Rows from block 6 of the audio encoder, named by matrix and row number. Each number is 200 + 30 x the weight over its row's rms, rounded and kept within 0 to 999. All counts start at 0. After the name is the row's rms in percent of the matrix's.
# weight_hh_l0_reverse: LSTM recurrent weights, backward direction (gates i, f, g, o stacked) (encoder.rnn.1.rnn.weight_hh_l0_reverse, 768x192), inputs 0-95
weight_hh_l0_reverse.235,094,167,208,200,200,262,200,200,127,200,177,200,200,200,151,200,200,200,200,200,200,200,299,200,200,200,200,200,200,200,200,200,200,248,119,200,135,277,200,200,200,200,158,200,200,200,200,161,200,142,200,148,200,200,200,200,200,200,164,200,200,200,200,200,200,200,154,200,200,200,200,200,143,200,200,200,109,200,200,244,200,200,200,156,269,200,200,130,200,304,200,200,297,200,200,237,200
weight_hh_l0_reverse.236,087,200,200,200,200,254,200,236,200,272,200,200,200,130,200,262,200,141,200,200,200,200,200,200,159,200,200,130,200,200,200,200,200,129,142,200,237,200,200,200,200,200,200,200,200,200,200,131,200,200,200,150,257,200,200,200,200,266,115,200,238,200,200,148,200,200,200,200,200,240,200,263,200,200,200,159,200,200,200,200,200,200,200,283,200,200,200,200,200,200,200,150,279,246,200,200,200
weight_hh_l0_reverse.237,098,134,200,253,200,200,200,200,221,200,200,200,200,216,228,308,200,200,158,200,200,200,200,200,200,127,200,200,200,200,200,200,200,259,250,234,200,200,228,232,184,237,200,200,200,132,200,200,153,200,200,200,200,200,200,242,200,200,200,200,200,200,200,200,200,200,200,200,200,200,166,200,200,174,200,148,200,200,200,200,200,200,200,200,200,110,186,200,200,200,225,209,200,200,200,115,229
weight_hh_l0_reverse.238,083,200,200,200,200,200,200,200,200,200,200,200,224,200,200,200,200,200,235,200,200,200,115,170,200,200,200,200,200,262,200,200,200,200,200,200,200,200,200,200,200,305,178,200,200,102,200,200,200,200,149,200,200,130,200,200,200,200,200,200,200,200,200,105,200,200,200,243,165,200,200,259,253,200,200,200,200,200,200,217,277,200,200,200,200,200,200,200,200,200,200,200,200,200,200,200,200
weight_hh_l0_reverse.239,113,200,122,200,147,200,266,162,254,200,200,200,200,200,200,188,200,235,128,200,200,200,232,222,200,200,200,200,200,249,200,200,200,200,228,200,124,200,200,150,200,200,207,241,104,200,200,237,200,243,200,200,167,200,200,200,200,167,262,200,200,200,231,200,200,200,243,200,200,244,200,252,200,200,200,166,145,200,200,200,200,200,200,200,200,200,200,200,200,154,255,200,148,191,200,129,200
weight_hh_l0_reverse.240,107,200,257,200,200,149,183,200,169,225,200,200,200,168,200,200,200,200,200,200,200,200,200,200,200,122,256,200,200,200,200,123,181,278,200,200,200,200,223,200,200,200,200,200,200,200,280,175,212,200,200,266,200,200,214,200,200,139,200,222,163,200,253,218,200,261,208,200,137,161,257,200,200,200,150,227,200,200,200,200,200,279,200,173,157,234,165,235,200,200,282,260,200,200,200,200,141
weight_hh_l0_reverse.241,110,200,200,200,134,200,200,175,200,161,200,231,250,200,200,200,200,200,200,200,200,247,200,200,156,200,200,269,108,241,200,200,233,117,200,141,326,200,200,200,139,200,200,184,200,250,200,200,200,200,200,247,168,200,224,200,154,172,242,200,200,173,200,200,200,225,159,289,200,200,200,200,200,137,200,174,200,200,200,200,200,200,200,282,200,200,200,200,200,200,200,200,200,200,200,200,118
weight_hh_l0_reverse.242,099,200,200,200,248,200,200,200,200,200,228,200,200,200,200,256,200,200,200,281,200,200,157,200,200,200,200,200,200,200,281,222,235,200,281,200,200,200,152,200,200,200,249,200,229,200,200,200,200,158,200,200,200,200,236,200,200,162,200,200,200,200,190,200,273,272,200,200,200,159,200,200,200,121,200,200,181,200,200,200,244,94,138,200,200,200,250,200,273,200,200,200,115,200,200,200,200
weight_hh_l0_reverse.243,108,150,261,200,200,200,200,200,177,200,200,200,200,200,240,200,143,200,200,219,200,200,200,200,200,200,122,200,200,200,200,200,200,266,223,212,145,92,200,200,200,200,200,246,200,133,227,200,200,272,200,200,200,200,200,146,200,147,200,200,200,242,200,200,162,239,200,200,200,200,200,313,200,119,200,200,200,200,200,200,200,214,200,200,200,200,200,256,200,127,138,200,273,200,200,166,200
weight_hh_l0_reverse.244,098,151,200,200,200,201,200,200,172,200,200,200,248,200,178,200,200,200,200,159,200,200,200,200,227,200,200,290,200,200,280,126,245,200,200,200,200,200,200,200,200,200,200,200,200,200,129,240,200,200,242,200,200,200,142,200,304,200,200,94,200,200,200,200,200,244,200,200,200,178,162,200,200,200,228,200,200,200,246,200,174,200,200,169,200,139,141,200,200,274,200,200,200,200,200,200,87
weight_hh_l0_reverse.245,104,200,240,200,151,200,200,200,322,171,116,200,200,200,200,200,221,88,261,240,200,262,278,240,145,200,200,176,200,296,153,200,200,200,200,234,200,200,200,276,200,200,200,200,200,200,200,238,200,200,200,240,235,200,200,227,200,200,200,200,245,242,200,200,200,200,200,156,200,268,200,200,159,200,200,155,161,226,200,166,153,200,200,158,200,243,200,200,256,200,200,149,200,154,200,200,200
weight_hh_l0_reverse.246,086,147,200,200,200,200,200,200,200,200,200,200,200,200,200,200,236,254,200,135,200,200,200,150,200,200,169,200,163,200,200,200,200,200,200,200,200,200,200,200,200,200,200,131,200,200,200,200,129,248,200,200,200,200,200,164,166,200,273,200,200,158,236,200,200,200,200,118,200,200,126,200,200,200,133,200,200,200,200,200,200,200,123,200,200,161,200,200,130,321,134,131,200,200,200,200,253
weight_hh_l0_reverse.247,087,155,200,262,200,200,241,200,247,229,161,155,200,200,251,200,264,200,200,243,200,79,254,200,200,200,200,200,200,200,200,153,200,200,200,200,200,200,262,200,200,200,200,216,200,200,154,200,200,161,200,147,200,200,200,255,200,264,200,200,200,200,252,200,200,200,144,200,200,137,246,200,200,176,200,145,200,266,200,200,165,200,200,200,200,200,200,143,200,261,200,289,200,200,200,200,200
weight_hh_l0_reverse.248,098,270,200,200,200,200,200,200,144,153,200,268,200,200,200,216,200,217,200,200,280,200,200,200,200,200,200,200,166,200,183,200,200,200,200,244,266,200,200,200,134,213,200,145,200,200,200,200,200,200,200,200,200,200,250,173,200,211,244,272,200,200,200,200,200,200,200,170,200,200,200,200,163,194,200,254,141,175,200,128,200,200,267,169,200,200,200,200,200,200,144,200,200,232,200,200,200
weight_hh_l0_reverse.249,085,200,200,200,200,200,200,200,280,200,241,200,200,172,200,200,200,200,200,200,200,277,127,200,200,200,200,200,200,254,200,302,274,200,200,200,200,200,151,200,200,200,200,200,200,200,200,200,155,284,200,142,200,200,200,200,200,200,200,224,200,116,200,200,200,200,200,149,200,154,200,200,200,148,259,200,200,200,249,200,200,200,200,200,200,200,200,200,200,163,149,200,200,322,200,200,200
weight_hh_l0_reverse.250,094,200,200,200,200,194,244,200,200,246,156,200,200,257,200,200,200,200,182,200,200,200,200,200,200,237,147,200,114,200,200,200,200,200,144,200,200,125,238,200,200,200,200,240,176,200,200,200,200,200,200,200,200,267,93,200,200,147,200,200,200,200,200,203,200,200,231,200,243,200,154,200,200,200,200,249,230,200,200,200,200,200,200,200,200,200,200,200,200,200,225,200,200,200,216,222,264
weight_hh_l0_reverse.251,115,141,148,200,200,178,200,203,200,200,200,200,200,200,101,200,200,129,221,200,200,200,200,200,135,139,200,171,200,200,200,200,200,200,200,144,200,200,177,233,200,145,240,200,200,274,200,257,147,200,200,200,221,260,200,200,200,200,200,200,200,224,146,240,200,179,200,200,200,200,200,258,200,200,200,163,200,200,152,152,200,200,200,200,200,233,200,200,200,255,200,166,200,131,154,166,200
weight_hh_l0_reverse.252,104,110,200,200,293,200,200,200,200,200,200,200,200,200,251,210,200,248,200,200,200,200,200,246,241,200,235,133,130,200,164,200,200,138,200,167,156,200,200,200,200,121,200,250,120,200,248,260,200,200,200,200,200,200,178,200,249,200,200,200,200,200,248,200,200,200,129,220,200,200,200,200,200,118,200,200,200,200,200,200,200,200,145,200,200,210,153,202,250,156,200,200,139,96,174,189,200
weight_hh_l0_reverse.253,089,257,200,200,200,112,200,200,200,200,156,200,200,200,113,200,200,200,200,200,200,175,200,200,200,220,161,200,217,165,200,200,175,200,200,259,200,200,200,200,200,152,200,200,197,200,200,220,200,200,262,200,200,153,133,200,172,169,200,249,200,200,200,200,200,200,200,242,200,200,200,200,200,200,105,200,200,290,200,200,200,200,200,200,200,200,200,227,200,248,200,200,257,200,200,179,273
weight_hh_l0_reverse.254,109,200,150,200,200,200,200,200,200,143,258,241,200,152,200,200,200,200,200,200,238,200,151,200,284,200,150,200,240,147,170,200,234,200,200,200,147,200,139,173,200,200,200,131,200,200,200,227,200,200,247,200,157,200,112,200,262,200,157,200,245,276,200,200,200,222,174,271,200,200,214,174,144,200,200,234,200,200,200,200,200,200,200,200,200,233,125,200,200,200,158,129,254,200,200,200,258
weight_hh_l0_reverse.255,108,200,200,200,143,148,132,200,200,220,200,251,200,243,200,200,285,200,200,200,200,200,200,200,200,200,126,237,143,242,200,200,200,200,200,200,266,200,223,200,136,200,236,272,197,200,200,200,200,200,172,225,200,252,200,200,243,200,200,200,200,200,165,200,200,311,200,200,200,200,200,200,200,200,135,200,200,240,236,200,200,200,200,200,144,200,264,200,200,200,200,200,200,183,200,200,130
weight_hh_l0_reverse.256,080,200,169,200,200,200,230,200,200,200,200,250,200,200,200,200,200,200,245,200,200,121,200,200,200,200,200,200,200,200,287,299,200,176,200,200,200,200,142,200,200,200,200,200,235,135,196,200,269,200,200,200,200,277,200,200,200,200,200,200,200,141,200,200,200,200,111,113,200,200,120,200,128,200,112,200,200,114,200,200,200,200,200,200,200,200,290,200,200,200,200,200,200,250,164,200,200
weight_hh_l0_reverse.257,100,200,200,200,126,200,200,200,200,200,200,200,200,200,262,200,200,200,200,200,226,200,200,213,182,200,200,200,200,218,200,200,243,200,200,171,200,155,253,266,200,128,173,82,200,241,173,200,200,134,200,200,200,173,200,200,287,200,124,200,200,200,137,109,200,200,200,156,200,200,187,200,153,200,83,200,200,200,231,200,200,158,161,232,200,200,200,214,200,200,200,200,200,200,154,226,200
weight_hh_l0_reverse.258,104,200,200,200,200,200,182,200,200,200,200,200,263,200,200,142,200,156,200,200,200,200,200,200,200,200,230,241,200,200,232,200,200,138,233,275,200,200,200,200,200,141,200,200,228,200,228,179,200,200,200,200,200,200,102,200,184,200,200,200,200,200,200,200,243,200,200,228,200,200,234,207,200,287,200,200,230,188,200,200,200,143,200,200,200,231,200,265,136,200,200,200,252,200,200,200,200
weight_hh_l0_reverse.259,084,141,200,200,145,200,200,200,200,233,200,200,200,200,200,200,200,200,159,200,200,121,200,200,200,200,200,200,200,200,200,200,200,200,126,200,200,200,269,200,200,200,200,200,278,143,200,272,200,200,200,200,200,200,119,200,207,241,200,200,200,200,200,200,151,200,200,200,200,200,227,200,200,154,200,137,200,251,125,161,200,165,144,200,200,200,200,200,200,200,200,200,200,200,140,200,200
weight_hh_l0_reverse.260,110,200,200,200,242,171,169,246,165,107,200,200,200,200,200,200,200,200,265,200,200,200,200,120,200,200,200,200,273,200,200,200,200,276,200,136,200,201,181,175,200,156,200,149,200,132,148,200,131,200,200,141,200,200,214,232,200,200,200,182,159,200,200,164,175,268,200,200,125,200,200,200,200,171,200,200,149,200,200,200,200,200,200,200,156,200,200,149,200,200,200,181,200,200,200,139,165
weight_hh_l0_reverse.261,101,200,144,200,200,200,280,200,137,200,219,200,200,200,200,200,200,255,200,200,200,238,200,200,282,200,249,200,200,200,231,200,200,268,200,200,200,200,200,200,200,200,200,234,200,208,200,200,263,140,200,170,278,172,168,227,200,153,232,224,200,232,149,147,200,200,200,200,114,200,200,200,200,166,200,104,200,200,215,200,156,145,200,200,200,200,200,200,200,200,200,200,200,200,200,129,200
weight_hh_l0_reverse.262,118,200,200,253,200,200,200,200,200,200,200,200,200,200,200,139,234,144,200,205,166,259,200,122,197,200,200,152,258,246,200,253,200,200,200,162,200,180,200,200,256,200,200,200,141,270,200,230,263,259,200,200,121,200,200,226,200,200,175,200,200,155,224,200,200,200,200,200,259,200,222,200,200,200,200,200,200,200,200,200,200,200,123,200,234,200,261,129,200,200,200,200,200,200,195,200,207
weight_hh_l0_reverse.263,082,200,165,200,130,200,200,200,176,72,200,200,153,141,200,200,239,200,269,200,200,200,200,200,243,135,200,261,200,200,200,200,200,200,200,200,200,304,200,200,200,200,200,200,200,200,132,200,237,200,200,200,227,200,200,200,212,200,200,200,200,161,200,200,166,200,200,200,200,218,200,200,200,200,200,200,200,320,200,148,200,200,147,200,200,139,200,133,200,200,200,200,200,200,200,200,191
weight_hh_l0_reverse.264,106,230,200,200,212,252,226,200,241,200,200,200,114,200,200,148,200,200,200,200,161,200,200,200,200,200,175,200,156,200,156,200,200,200,154,200,247,200,200,230,200,140,200,164,200,200,200,200,200,200,200,154,153,140,200,200,264,200,200,231,200,200,200,200,239,200,200,200,200,200,123,185,168,200,215,160,231,200,218,271,200,200,200,183,200,273,138,283,200,200,170,200,200,200,200,200,191
weight_hh_l0_reverse.265,099,200,200,200,200,266,200,200,200,200,171,200,241,255,200,200,200,153,200,200,159,200,162,200,200,164,200,289,144,200,200,179,200,200,200,200,200,200,200,233,200,246,200,273,200,200,200,200,90,161,200,200,200,249,200,156,268,200,200,200,200,200,200,200,200,200,200,200,200,277,200,200,200,182,200,116,200,200,200,200,200,200,200,200,200,157,200,93,200,200,200,200,200,200,200,128,200
weight_hh_l0_reverse.266,099,136,237,200,232,200,255,200,200,200,130,258,244,260,244,200,200,200,261,156,200,200,200,200,200,200,256,200,200,200,200,224,200,231,151,156,160,200,200,200,218,228,200,200,293,200,200,234,222,200,200,200,266,200,200,200,226,200,200,200,216,200,135,200,200,200,200,147,207,154,146,200,167,148,200,200,200,200,200,200,200,200,200,200,200,200,200,200,200,253,200,200,270,141,226,126,200
weight_hh_l0_reverse.267,098,142,200,159,200,200,200,200,280,256,161,200,200,200,200,255,200,254,200,221,200,200,200,200,200,143,200,200,158,227,200,200,200,249,200,219,262,200,169,178,200,181,229,119,200,200,200,200,143,200,200,131,200,200,200,200,248,200,200,225,200,159,180,200,145,166,200,200,200,171,151,200,200,200,200,200,194,196,200,134,200,200,170,200,169,200,200,157,154,182,200,200,200,200,200,200,254
weight_hh_l0_reverse.268,105,167,250,200,263,242,148,265,257,200,266,200,200,200,200,200,200,181,200,200,200,200,200,200,147,235,200,200,200,119,200,200,143,200,200,200,200,172,200,200,200,200,200,163,200,200,200,200,252,216,273,305,200,200,103,200,200,200,140,200,200,190,200,200,200,200,200,175,200,200,200,200,200,200,271,200,200,73,142,200,200,200,200,180,200,264,200,200,200,174,163,200,200,293,200,200,200
weight_hh_l0_reverse.269,115,200,139,200,200,200,249,200,200,200,200,200,200,200,293,200,200,139,200,200,200,200,200,200,200,200,255,130,200,200,200,200,132,200,167,151,200,200,200,133,200,200,200,304,246,200,200,200,200,200,200,200,200,159,263,200,200,268,200,200,200,200,200,200,200,273,224,200,200,200,200,200,200,128,175,200,221,220,200,175,200,118,200,200,154,200,227,200,265,200,200,200,200,200,150,200,141
weight_hh_l0_reverse.270,094,153,200,200,200,147,169,200,200,200,200,200,267,247,123,116,266,200,200,200,200,200,200,200,200,200,162,200,200,200,270,157,200,169,200,200,200,200,200,200,200,200,200,233,200,200,200,232,200,135,161,200,200,200,200,142,257,190,200,186,249,262,200,200,200,200,135,200,200,200,161,183,200,200,136,231,139,200,142,200,229,217,200,200,175,200,200,136,200,200,238,200,200,145,200,200,200
weight_hh_l0_reverse.271,105,200,200,200,200,299,164,200,250,200,231,200,152,263,200,200,130,249,200,200,237,200,167,150,200,232,160,236,200,253,200,200,200,150,200,200,163,200,200,200,200,147,200,176,154,183,200,200,200,200,141,200,152,156,200,200,200,159,200,200,200,200,253,238,200,200,183,200,200,200,255,200,200,200,236,200,200,200,252,200,200,200,200,207,200,239,187,200,200,200,200,251,200,134,236,175,200
weight_hh_l0_reverse.272,098,200,200,200,200,261,200,200,200,200,200,200,246,162,200,200,234,122,200,104,200,200,200,224,200,68,200,200,200,200,200,244,200,200,200,200,200,200,200,200,200,200,242,234,200,227,200,200,237,200,200,200,200,200,200,200,200,200,200,200,200,243,200,200,200,200,306,124,200,224,200,200,200,200,200,293,200,200,200,200,200,156,200,200,122,200,200,200,200,200,200,200,200,287,200,200,200
weight_hh_l0_reverse.273,102,200,274,200,200,149,200,158,200,200,200,200,200,200,200,117,200,253,262,200,200,200,120,200,179,200,200,256,131,200,232,201,200,200,154,200,230,236,202,265,257,124,276,218,200,159,200,200,200,144,200,200,200,275,228,200,248,266,200,155,200,200,200,200,200,200,123,200,200,240,200,200,200,267,200,200,143,192,200,200,200,200,200,214,200,200,200,200,200,200,262,124,168,272,200,200,200
weight_hh_l0_reverse.274,098,200,200,200,134,129,200,200,200,200,200,248,200,200,200,200,200,200,200,200,200,154,200,200,296,200,243,258,200,200,200,200,200,200,200,262,200,200,200,200,200,200,200,239,200,185,200,200,200,200,200,200,200,200,239,259,270,200,200,225,200,200,200,200,200,144,200,234,200,225,200,200,200,200,200,256,200,170,160,235,200,200,245,200,126,200,200,232,200,200,157,200,200,138,161,200,200
weight_hh_l0_reverse.275,114,200,150,253,200,200,200,151,142,200,200,200,200,243,200,200,200,254,240,126,200,200,200,129,238,186,176,200,234,200,200,228,200,255,266,200,200,152,281,200,200,200,200,200,200,200,200,200,137,200,200,200,200,118,200,200,200,200,200,200,165,200,200,200,252,139,283,200,260,183,200,200,200,200,232,200,200,144,200,200,200,200,244,200,200,200,200,200,200,200,231,200,200,200,200,200,149
weight_hh_l0_reverse.276,094,200,200,200,135,200,200,200,200,257,121,200,200,200,200,200,118,257,200,176,217,200,234,256,200,200,200,200,200,292,200,265,272,284,200,132,200,250,200,200,200,139,155,200,200,200,200,200,182,200,200,200,134,263,200,200,200,200,200,200,142,243,200,200,200,200,291,200,285,200,200,200,146,200,200,196,200,200,98,123,200,200,200,200,200,164,200,154,200,200,200,200,200,290,200,200,200
weight_hh_l0_reverse.277,084,230,200,200,200,200,200,124,132,200,200,133,200,200,200,200,200,200,200,200,200,200,200,200,200,200,200,200,245,200,200,200,200,200,200,200,200,137,200,200,200,200,200,105,164,200,200,259,200,200,200,200,200,200,200,200,200,200,200,157,200,300,200,200,200,200,200,200,200,200,200,200,200,164,200,200,200,246,200,200,236,246,126,200,200,200,200,200,200,200,308,200,200,180,246,200,200
weight_hh_l0_reverse.278,121,200,242,200,200,200,200,176,269,200,200,200,200,200,200,133,200,257,200,222,143,200,200,200,200,252,200,200,200,175,255,177,200,221,219,200,163,200,216,200,200,200,220,200,204,200,200,200,200,200,200,200,200,200,200,190,200,200,200,200,200,193,291,144,200,200,200,200,200,200,200,200,200,200,200,200,252,200,225,200,128,200,200,200,200,200,200,200,200,200,129,200,103,105,200,200,118
weight_hh_l0_reverse.279,099,200,200,200,200,200,153,200,200,169,200,236,200,200,200,200,163,200,200,200,136,200,264,200,200,200,200,273,132,200,200,200,163,200,224,200,200,200,200,235,200,238,200,200,238,200,181,200,200,200,200,200,200,148,161,171,200,200,200,200,200,200,200,200,200,301,161,200,200,159,200,200,175,200,200,225,200,282,200,200,242,200,200,200,259,200,102,200,200,200,200,200,249,153,159,128,200
weight_hh_l0_reverse.280,105,200,224,200,125,200,294,205,200,200,142,200,200,200,200,200,168,200,200,200,252,200,200,225,157,200,200,200,200,249,200,173,230,200,200,200,200,200,134,200,200,200,200,157,200,269,179,200,200,146,200,200,200,200,119,200,251,200,236,200,131,200,200,128,200,214,200,241,200,200,200,200,200,270,200,247,228,156,229,147,242,200,200,200,121,210,200,200,200,200,200,200,200,200,200,200,200
weight_hh_l0_reverse.281,101,200,200,200,271,200,148,233,200,237,267,200,200,200,200,200,200,267,281,212,200,238,132,151,200,288,200,136,200,200,200,200,254,200,167,200,272,200,200,200,253,200,164,200,200,128,200,200,245,200,246,200,200,200,137,200,236,200,255,276,200,200,200,200,200,200,167,200,200,200,173,200,200,200,200,200,200,238,200,247,200,200,200,200,200,200,277,157,234,200,200,200,200,227,200,200,200
weight_hh_l0_reverse.282,113,145,200,200,212,200,200,236,257,200,230,164,200,155,200,200,200,200,200,200,200,200,200,200,141,129,200,154,254,200,200,200,232,265,200,175,239,152,200,200,200,200,200,200,158,200,200,200,200,200,277,200,200,200,200,200,200,200,242,139,251,200,200,200,180,145,200,270,136,200,200,200,182,200,200,200,200,167,137,261,248,123,200,200,178,124,200,281,246,165,200,200,200,200,200,200,200
weight_hh_l0_reverse.283,103,169,257,163,140,200,200,249,241,200,118,200,200,200,200,200,200,200,246,200,200,200,257,200,200,200,200,134,200,200,314,179,200,127,119,200,200,200,200,200,164,200,200,200,200,151,200,200,200,245,200,260,200,200,134,200,200,164,200,200,104,200,200,200,200,200,200,200,200,249,200,200,200,132,200,200,200,251,200,200,200,200,200,289,200,246,200,200,200,200,182,200,183,200,200,200,200
weight_hh_l0_reverse.284,083,171,200,164,200,175,200,117,200,200,146,237,200,200,200,200,200,200,200,146,200,200,200,200,200,200,272,200,200,138,200,200,200,200,200,200,131,243,200,132,200,200,200,200,200,200,210,179,234,200,200,175,200,200,200,200,200,200,134,140,200,200,200,200,200,200,200,200,269,200,159,200,200,200,200,147,200,185,200,200,200,200,200,244,200,279,200,200,200,200,200,126,200,200,200,130,200
weight_hh_l0_reverse.285,080,320,200,200,200,200,200,200,200,200,200,200,200,200,200,123,200,200,200,200,200,121,200,200,200,200,200,139,270,200,170,200,200,258,200,200,247,200,200,200,200,200,200,200,200,200,251,200,248,200,200,200,142,200,200,160,200,200,200,200,272,200,200,200,111,200,200,234,200,200,200,200,200,200,200,200,200,157,144,200,200,200,200,200,200,200,200,200,200,200,291,200,161,200,200,200,200
weight_hh_l0_reverse.286,092,261,269,200,200,225,200,107,200,200,200,200,200,200,200,200,200,200,200,200,200,256,200,254,200,200,200,200,200,200,200,200,265,275,200,200,200,149,200,200,200,200,200,200,282,200,200,200,277,200,200,164,200,175,200,200,200,200,254,200,241,166,200,200,200,200,200,200,200,200,200,200,200,163,200,200,200,200,200,200,200,200,277,148,200,229,236,200,200,200,200,200,200,297,200,200,200
weight_hh_l0_reverse.287,111,200,200,200,163,261,161,146,200,200,200,200,155,167,128,200,267,200,200,200,200,200,200,200,200,173,200,200,200,200,159,200,200,200,200,145,284,200,177,200,115,98,193,200,200,200,200,200,200,139,200,173,278,200,200,200,200,200,174,200,200,200,200,200,200,200,200,264,200,200,200,200,200,200,222,131,200,134,200,200,200,200,200,153,153,200,186,200,200,200,200,200,183,200,200,147,240
weight_hh_l0_reverse.288,105,200,156,151,200,193,200,200,230,200,163,200,200,249,200,129,200,200,200,94,200,200,200,200,200,200,258,254,200,200,200,200,183,200,153,200,200,200,126,158,200,200,200,125,200,200,173,227,200,200,200,122,130,167,177,200,200,131,283,200,200,200,252,200,200,200,200,226,140,200,200,200,200,200,200,200,200,200,259,200,124,144,200,200,200,168,200,200,163,200,200,284,200,246,200,200,200
weight_hh_l0_reverse.289,094,149,200,200,200,252,200,140,200,248,200,200,200,233,200,200,224,172,145,200,200,241,200,200,200,153,200,200,200,200,200,200,200,200,200,200,200,200,200,200,200,200,200,230,220,200,200,286,200,200,200,200,200,200,200,200,200,200,200,200,200,200,236,200,200,146,200,200,200,200,200,258,136,200,274,200,200,200,220,200,200,200,200,224,200,227,244,200,200,156,200,200,200,145,200,200,200
weight_hh_l0_reverse.290,095,140,200,200,200,200,280,279,200,200,200,200,200,243,285,200,200,115,227,160,200,200,200,200,176,172,200,200,200,200,222,200,142,200,200,200,163,200,200,200,160,124,209,200,285,226,227,200,255,128,209,200,218,200,200,245,152,177,246,200,200,200,200,200,152,226,200,200,200,200,170,200,200,200,200,200,200,200,200,233,200,143,200,200,132,200,200,200,200,200,200,200,200,200,200,200,200
weight_hh_l0_reverse.291,090,200,200,200,138,230,149,108,237,200,200,112,254,200,200,200,255,267,200,145,200,200,200,200,200,200,200,200,200,200,200,200,245,200,200,200,200,200,200,200,200,200,200,200,200,200,148,200,200,162,142,200,200,138,200,137,200,158,154,200,200,200,200,200,200,200,200,231,163,200,245,200,244,200,200,200,161,200,248,200,138,200,200,200,200,200,200,253,200,200,200,200,298,200,200,200,200
weight_hh_l0_reverse.292,092,162,200,228,200,232,200,200,200,200,203,200,200,200,200,200,200,200,149,200,200,200,200,200,200,200,240,200,200,200,200,200,200,114,200,200,297,231,214,207,200,200,158,200,200,265,200,244,163,225,200,200,200,272,200,169,200,200,200,200,249,200,200,200,200,200,200,200,200,241,229,166,200,200,227,200,200,264,200,200,200,128,200,200,129,287,200,200,245,200,164,200,238,200,200,200,200
weight_hh_l0_reverse.293,111,137,200,200,200,228,200,200,200,200,200,200,200,241,200,240,200,200,200,200,201,200,130,200,200,200,200,200,200,200,200,200,200,180,200,200,200,200,160,200,130,183,200,200,200,200,200,172,200,295,200,200,200,200,200,200,227,130,200,200,200,200,200,200,266,200,155,200,214,200,200,200,262,257,261,113,157,200,200,200,200,200,200,253,200,142,261,176,200,200,200,200,200,200,236,200,200
weight_hh_l0_reverse.294,094,200,164,200,134,251,200,200,200,200,200,178,200,200,200,200,271,200,246,200,200,200,200,200,200,264,239,200,200,200,200,276,200,200,200,127,200,200,200,200,200,200,200,200,200,165,200,200,200,200,200,262,200,200,253,200,253,200,118,200,268,251,200,200,200,200,200,200,200,200,147,165,200,200,200,200,200,255,200,249,200,251,200,200,156,200,127,200,141,148,226,200,200,200,257,231,200
weight_hh_l0_reverse.295,094,249,200,200,200,200,200,93,200,128,200,200,105,200,200,200,200,255,200,200,244,200,200,144,200,200,200,200,236,200,156,200,189,200,200,200,200,200,200,200,200,200,171,200,258,281,200,200,255,200,133,200,200,200,200,272,273,200,200,200,160,200,200,154,200,200,200,200,200,200,148,167,133,200,200,200,200,200,200,200,200,200,200,200,261,200,200,200,200,200,200,200,200,200,200,200,200
weight_hh_l0_reverse.296,092,200,200,200,200,200,200,200,221,135,211,200,157,256,200,200,175,200,200,133,200,200,200,158,257,200,154,115,249,232,200,200,200,186,200,277,123,200,200,200,233,200,200,200,200,200,200,200,200,227,200,200,220,242,133,200,146,200,249,200,191,200,252,200,200,200,249,200,200,127,200,200,200,200,200,200,200,180,252,135,253,200,200,168,200,200,200,200,200,165,200,200,171,200,239,200,200
weight_hh_l0_reverse.297,094,200,200,200,200,200,200,152,159,200,227,200,200,200,200,200,270,200,200,219,200,200,200,200,235,118,200,200,200,232,200,200,200,200,200,200,200,200,200,200,200,107,200,200,144,137,200,200,200,150,200,200,200,200,200,200,200,200,200,180,200,200,200,200,226,200,200,260,200,140,200,200,200,200,200,200,200,200,169,200,200,200,200,200,200,272,262,200,226,200,200,200,200,200,115,200,291
weight_hh_l0_reverse.298,109,200,200,200,200,200,200,255,200,164,200,131,200,223,200,165,259,200,154,200,216,200,151,245,209,123,128,200,234,200,200,200,200,200,200,200,200,109,128,200,200,134,270,200,200,200,200,200,200,200,270,200,200,180,168,130,200,130,232,200,200,200,196,200,200,200,238,200,200,200,200,200,200,200,200,200,200,200,139,200,200,200,186,200,200,200,200,200,200,200,247,157,200,225,200,200,181
weight_hh_l0_reverse.299,094,200,200,200,200,242,251,238,127,200,200,200,229,172,200,200,200,168,200,200,252,200,160,281,268,200,231,200,200,127,165,200,200,200,200,200,200,200,200,179,200,146,235,200,200,200,200,200,212,200,200,200,200,125,200,306,200,200,200,200,200,200,200,200,261,200,200,290,200,200,286,200,200,200,200,200,247,243,117,183,200,275,200,248,200,152,184,200,200,200,200,200,200,200,200,200,228
weight_hh_l0_reverse.300,092,200,200,289,200,200,200,180,200,200,200,200,274,141,200,225,200,140,200,200,98,200,203,200,255,150,134,200,200,200,138,200,200,200,200,200,200,200,200,278,200,200,230,291,279,148,200,200,270,200,200,200,263,150,200,200,200,200,200,200,234,200,200,200,200,200,200,268,277,200,200,200,254,200,200,242,200,228,200,200,125,180,200,260,200,200,200,116,200,245,200,200,200,175,200,175,200
weight_hh_l0_reverse.301,102,200,200,200,200,158,200,200,200,200,200,200,200,200,112,200,200,200,200,109,200,200,200,200,179,200,108,200,127,200,200,200,200,200,177,200,200,241,200,200,172,118,283,153,200,200,279,183,200,200,200,200,103,200,200,160,179,179,200,200,164,200,200,151,200,200,200,262,200,200,172,200,232,200,200,200,200,162,200,200,200,200,200,200,200,200,200,200,164,200,130,200,200,265,200,200,281
weight_hh_l0_reverse.302,094,200,200,200,200,200,200,238,200,200,289,267,244,255,200,200,200,200,200,200,200,145,200,200,200,200,200,139,144,200,200,200,200,200,200,264,200,200,200,200,142,200,200,200,200,200,200,200,136,200,200,119,200,200,254,200,200,200,200,119,200,200,200,200,200,200,137,200,261,200,200,200,172,269,139,200,200,200,241,254,200,200,200,200,164,200,200,200,200,200,224,200,200,200,200,256,200
weight_hh_l0_reverse.303,102,200,123,254,142,200,200,200,200,229,200,200,215,200,200,200,200,200,200,200,249,200,160,146,200,221,200,200,251,261,151,200,219,200,144,200,200,200,200,200,200,200,168,200,241,200,200,180,200,200,244,200,273,200,126,200,200,200,289,200,216,184,200,200,200,200,200,200,120,181,257,200,101,113,200,200,200,146,200,261,200,216,164,200,200,172,143,200,200,112,148,200,107,286,200,154,200
weight_hh_l0_reverse.304,093,125,200,200,200,200,200,200,200,159,200,200,200,200,200,157,243,249,200,200,200,200,169,222,235,268,200,200,200,239,200,200,200,200,200,200,200,200,227,200,241,200,147,200,200,200,200,200,200,114,200,200,200,200,200,200,200,200,218,258,200,200,200,200,248,200,200,126,200,200,200,200,200,230,200,200,112,139,200,200,200,305,167,200,200,200,200,200,200,249,257,150,200,271,200,200,127
weight_hh_l0_reverse.305,108,200,200,200,200,247,200,200,200,200,200,200,200,157,200,200,200,200,200,200,200,200,200,200,247,200,151,200,200,200,200,200,240,200,200,200,200,200,200,200,200,200,200,200,200,200,200,200,200,200,200,200,200,164,200,200,200,200,255,268,282,261,200,200,200,200,144,200,121,200,200,200,241,200,200,200,200,200,200,255,219,163,217,267,200,238,200,315,200,233,140,200,200,309,299,200,225
weight_hh_l0_reverse.306,098,200,200,200,200,295,200,200,154,200,200,200,200,200,200,197,268,200,200,200,267,200,200,200,200,246,200,200,200,190,200,200,260,322,139,200,144,200,200,200,200,183,200,239,200,200,183,200,238,200,200,200,132,200,200,200,200,272,200,200,200,200,308,200,287,200,200,200,247,177,237,145,200,263,200,200,200,200,200,166,298,200,200,200,200,200,200,200,200,200,168,200,200,200,200,231,200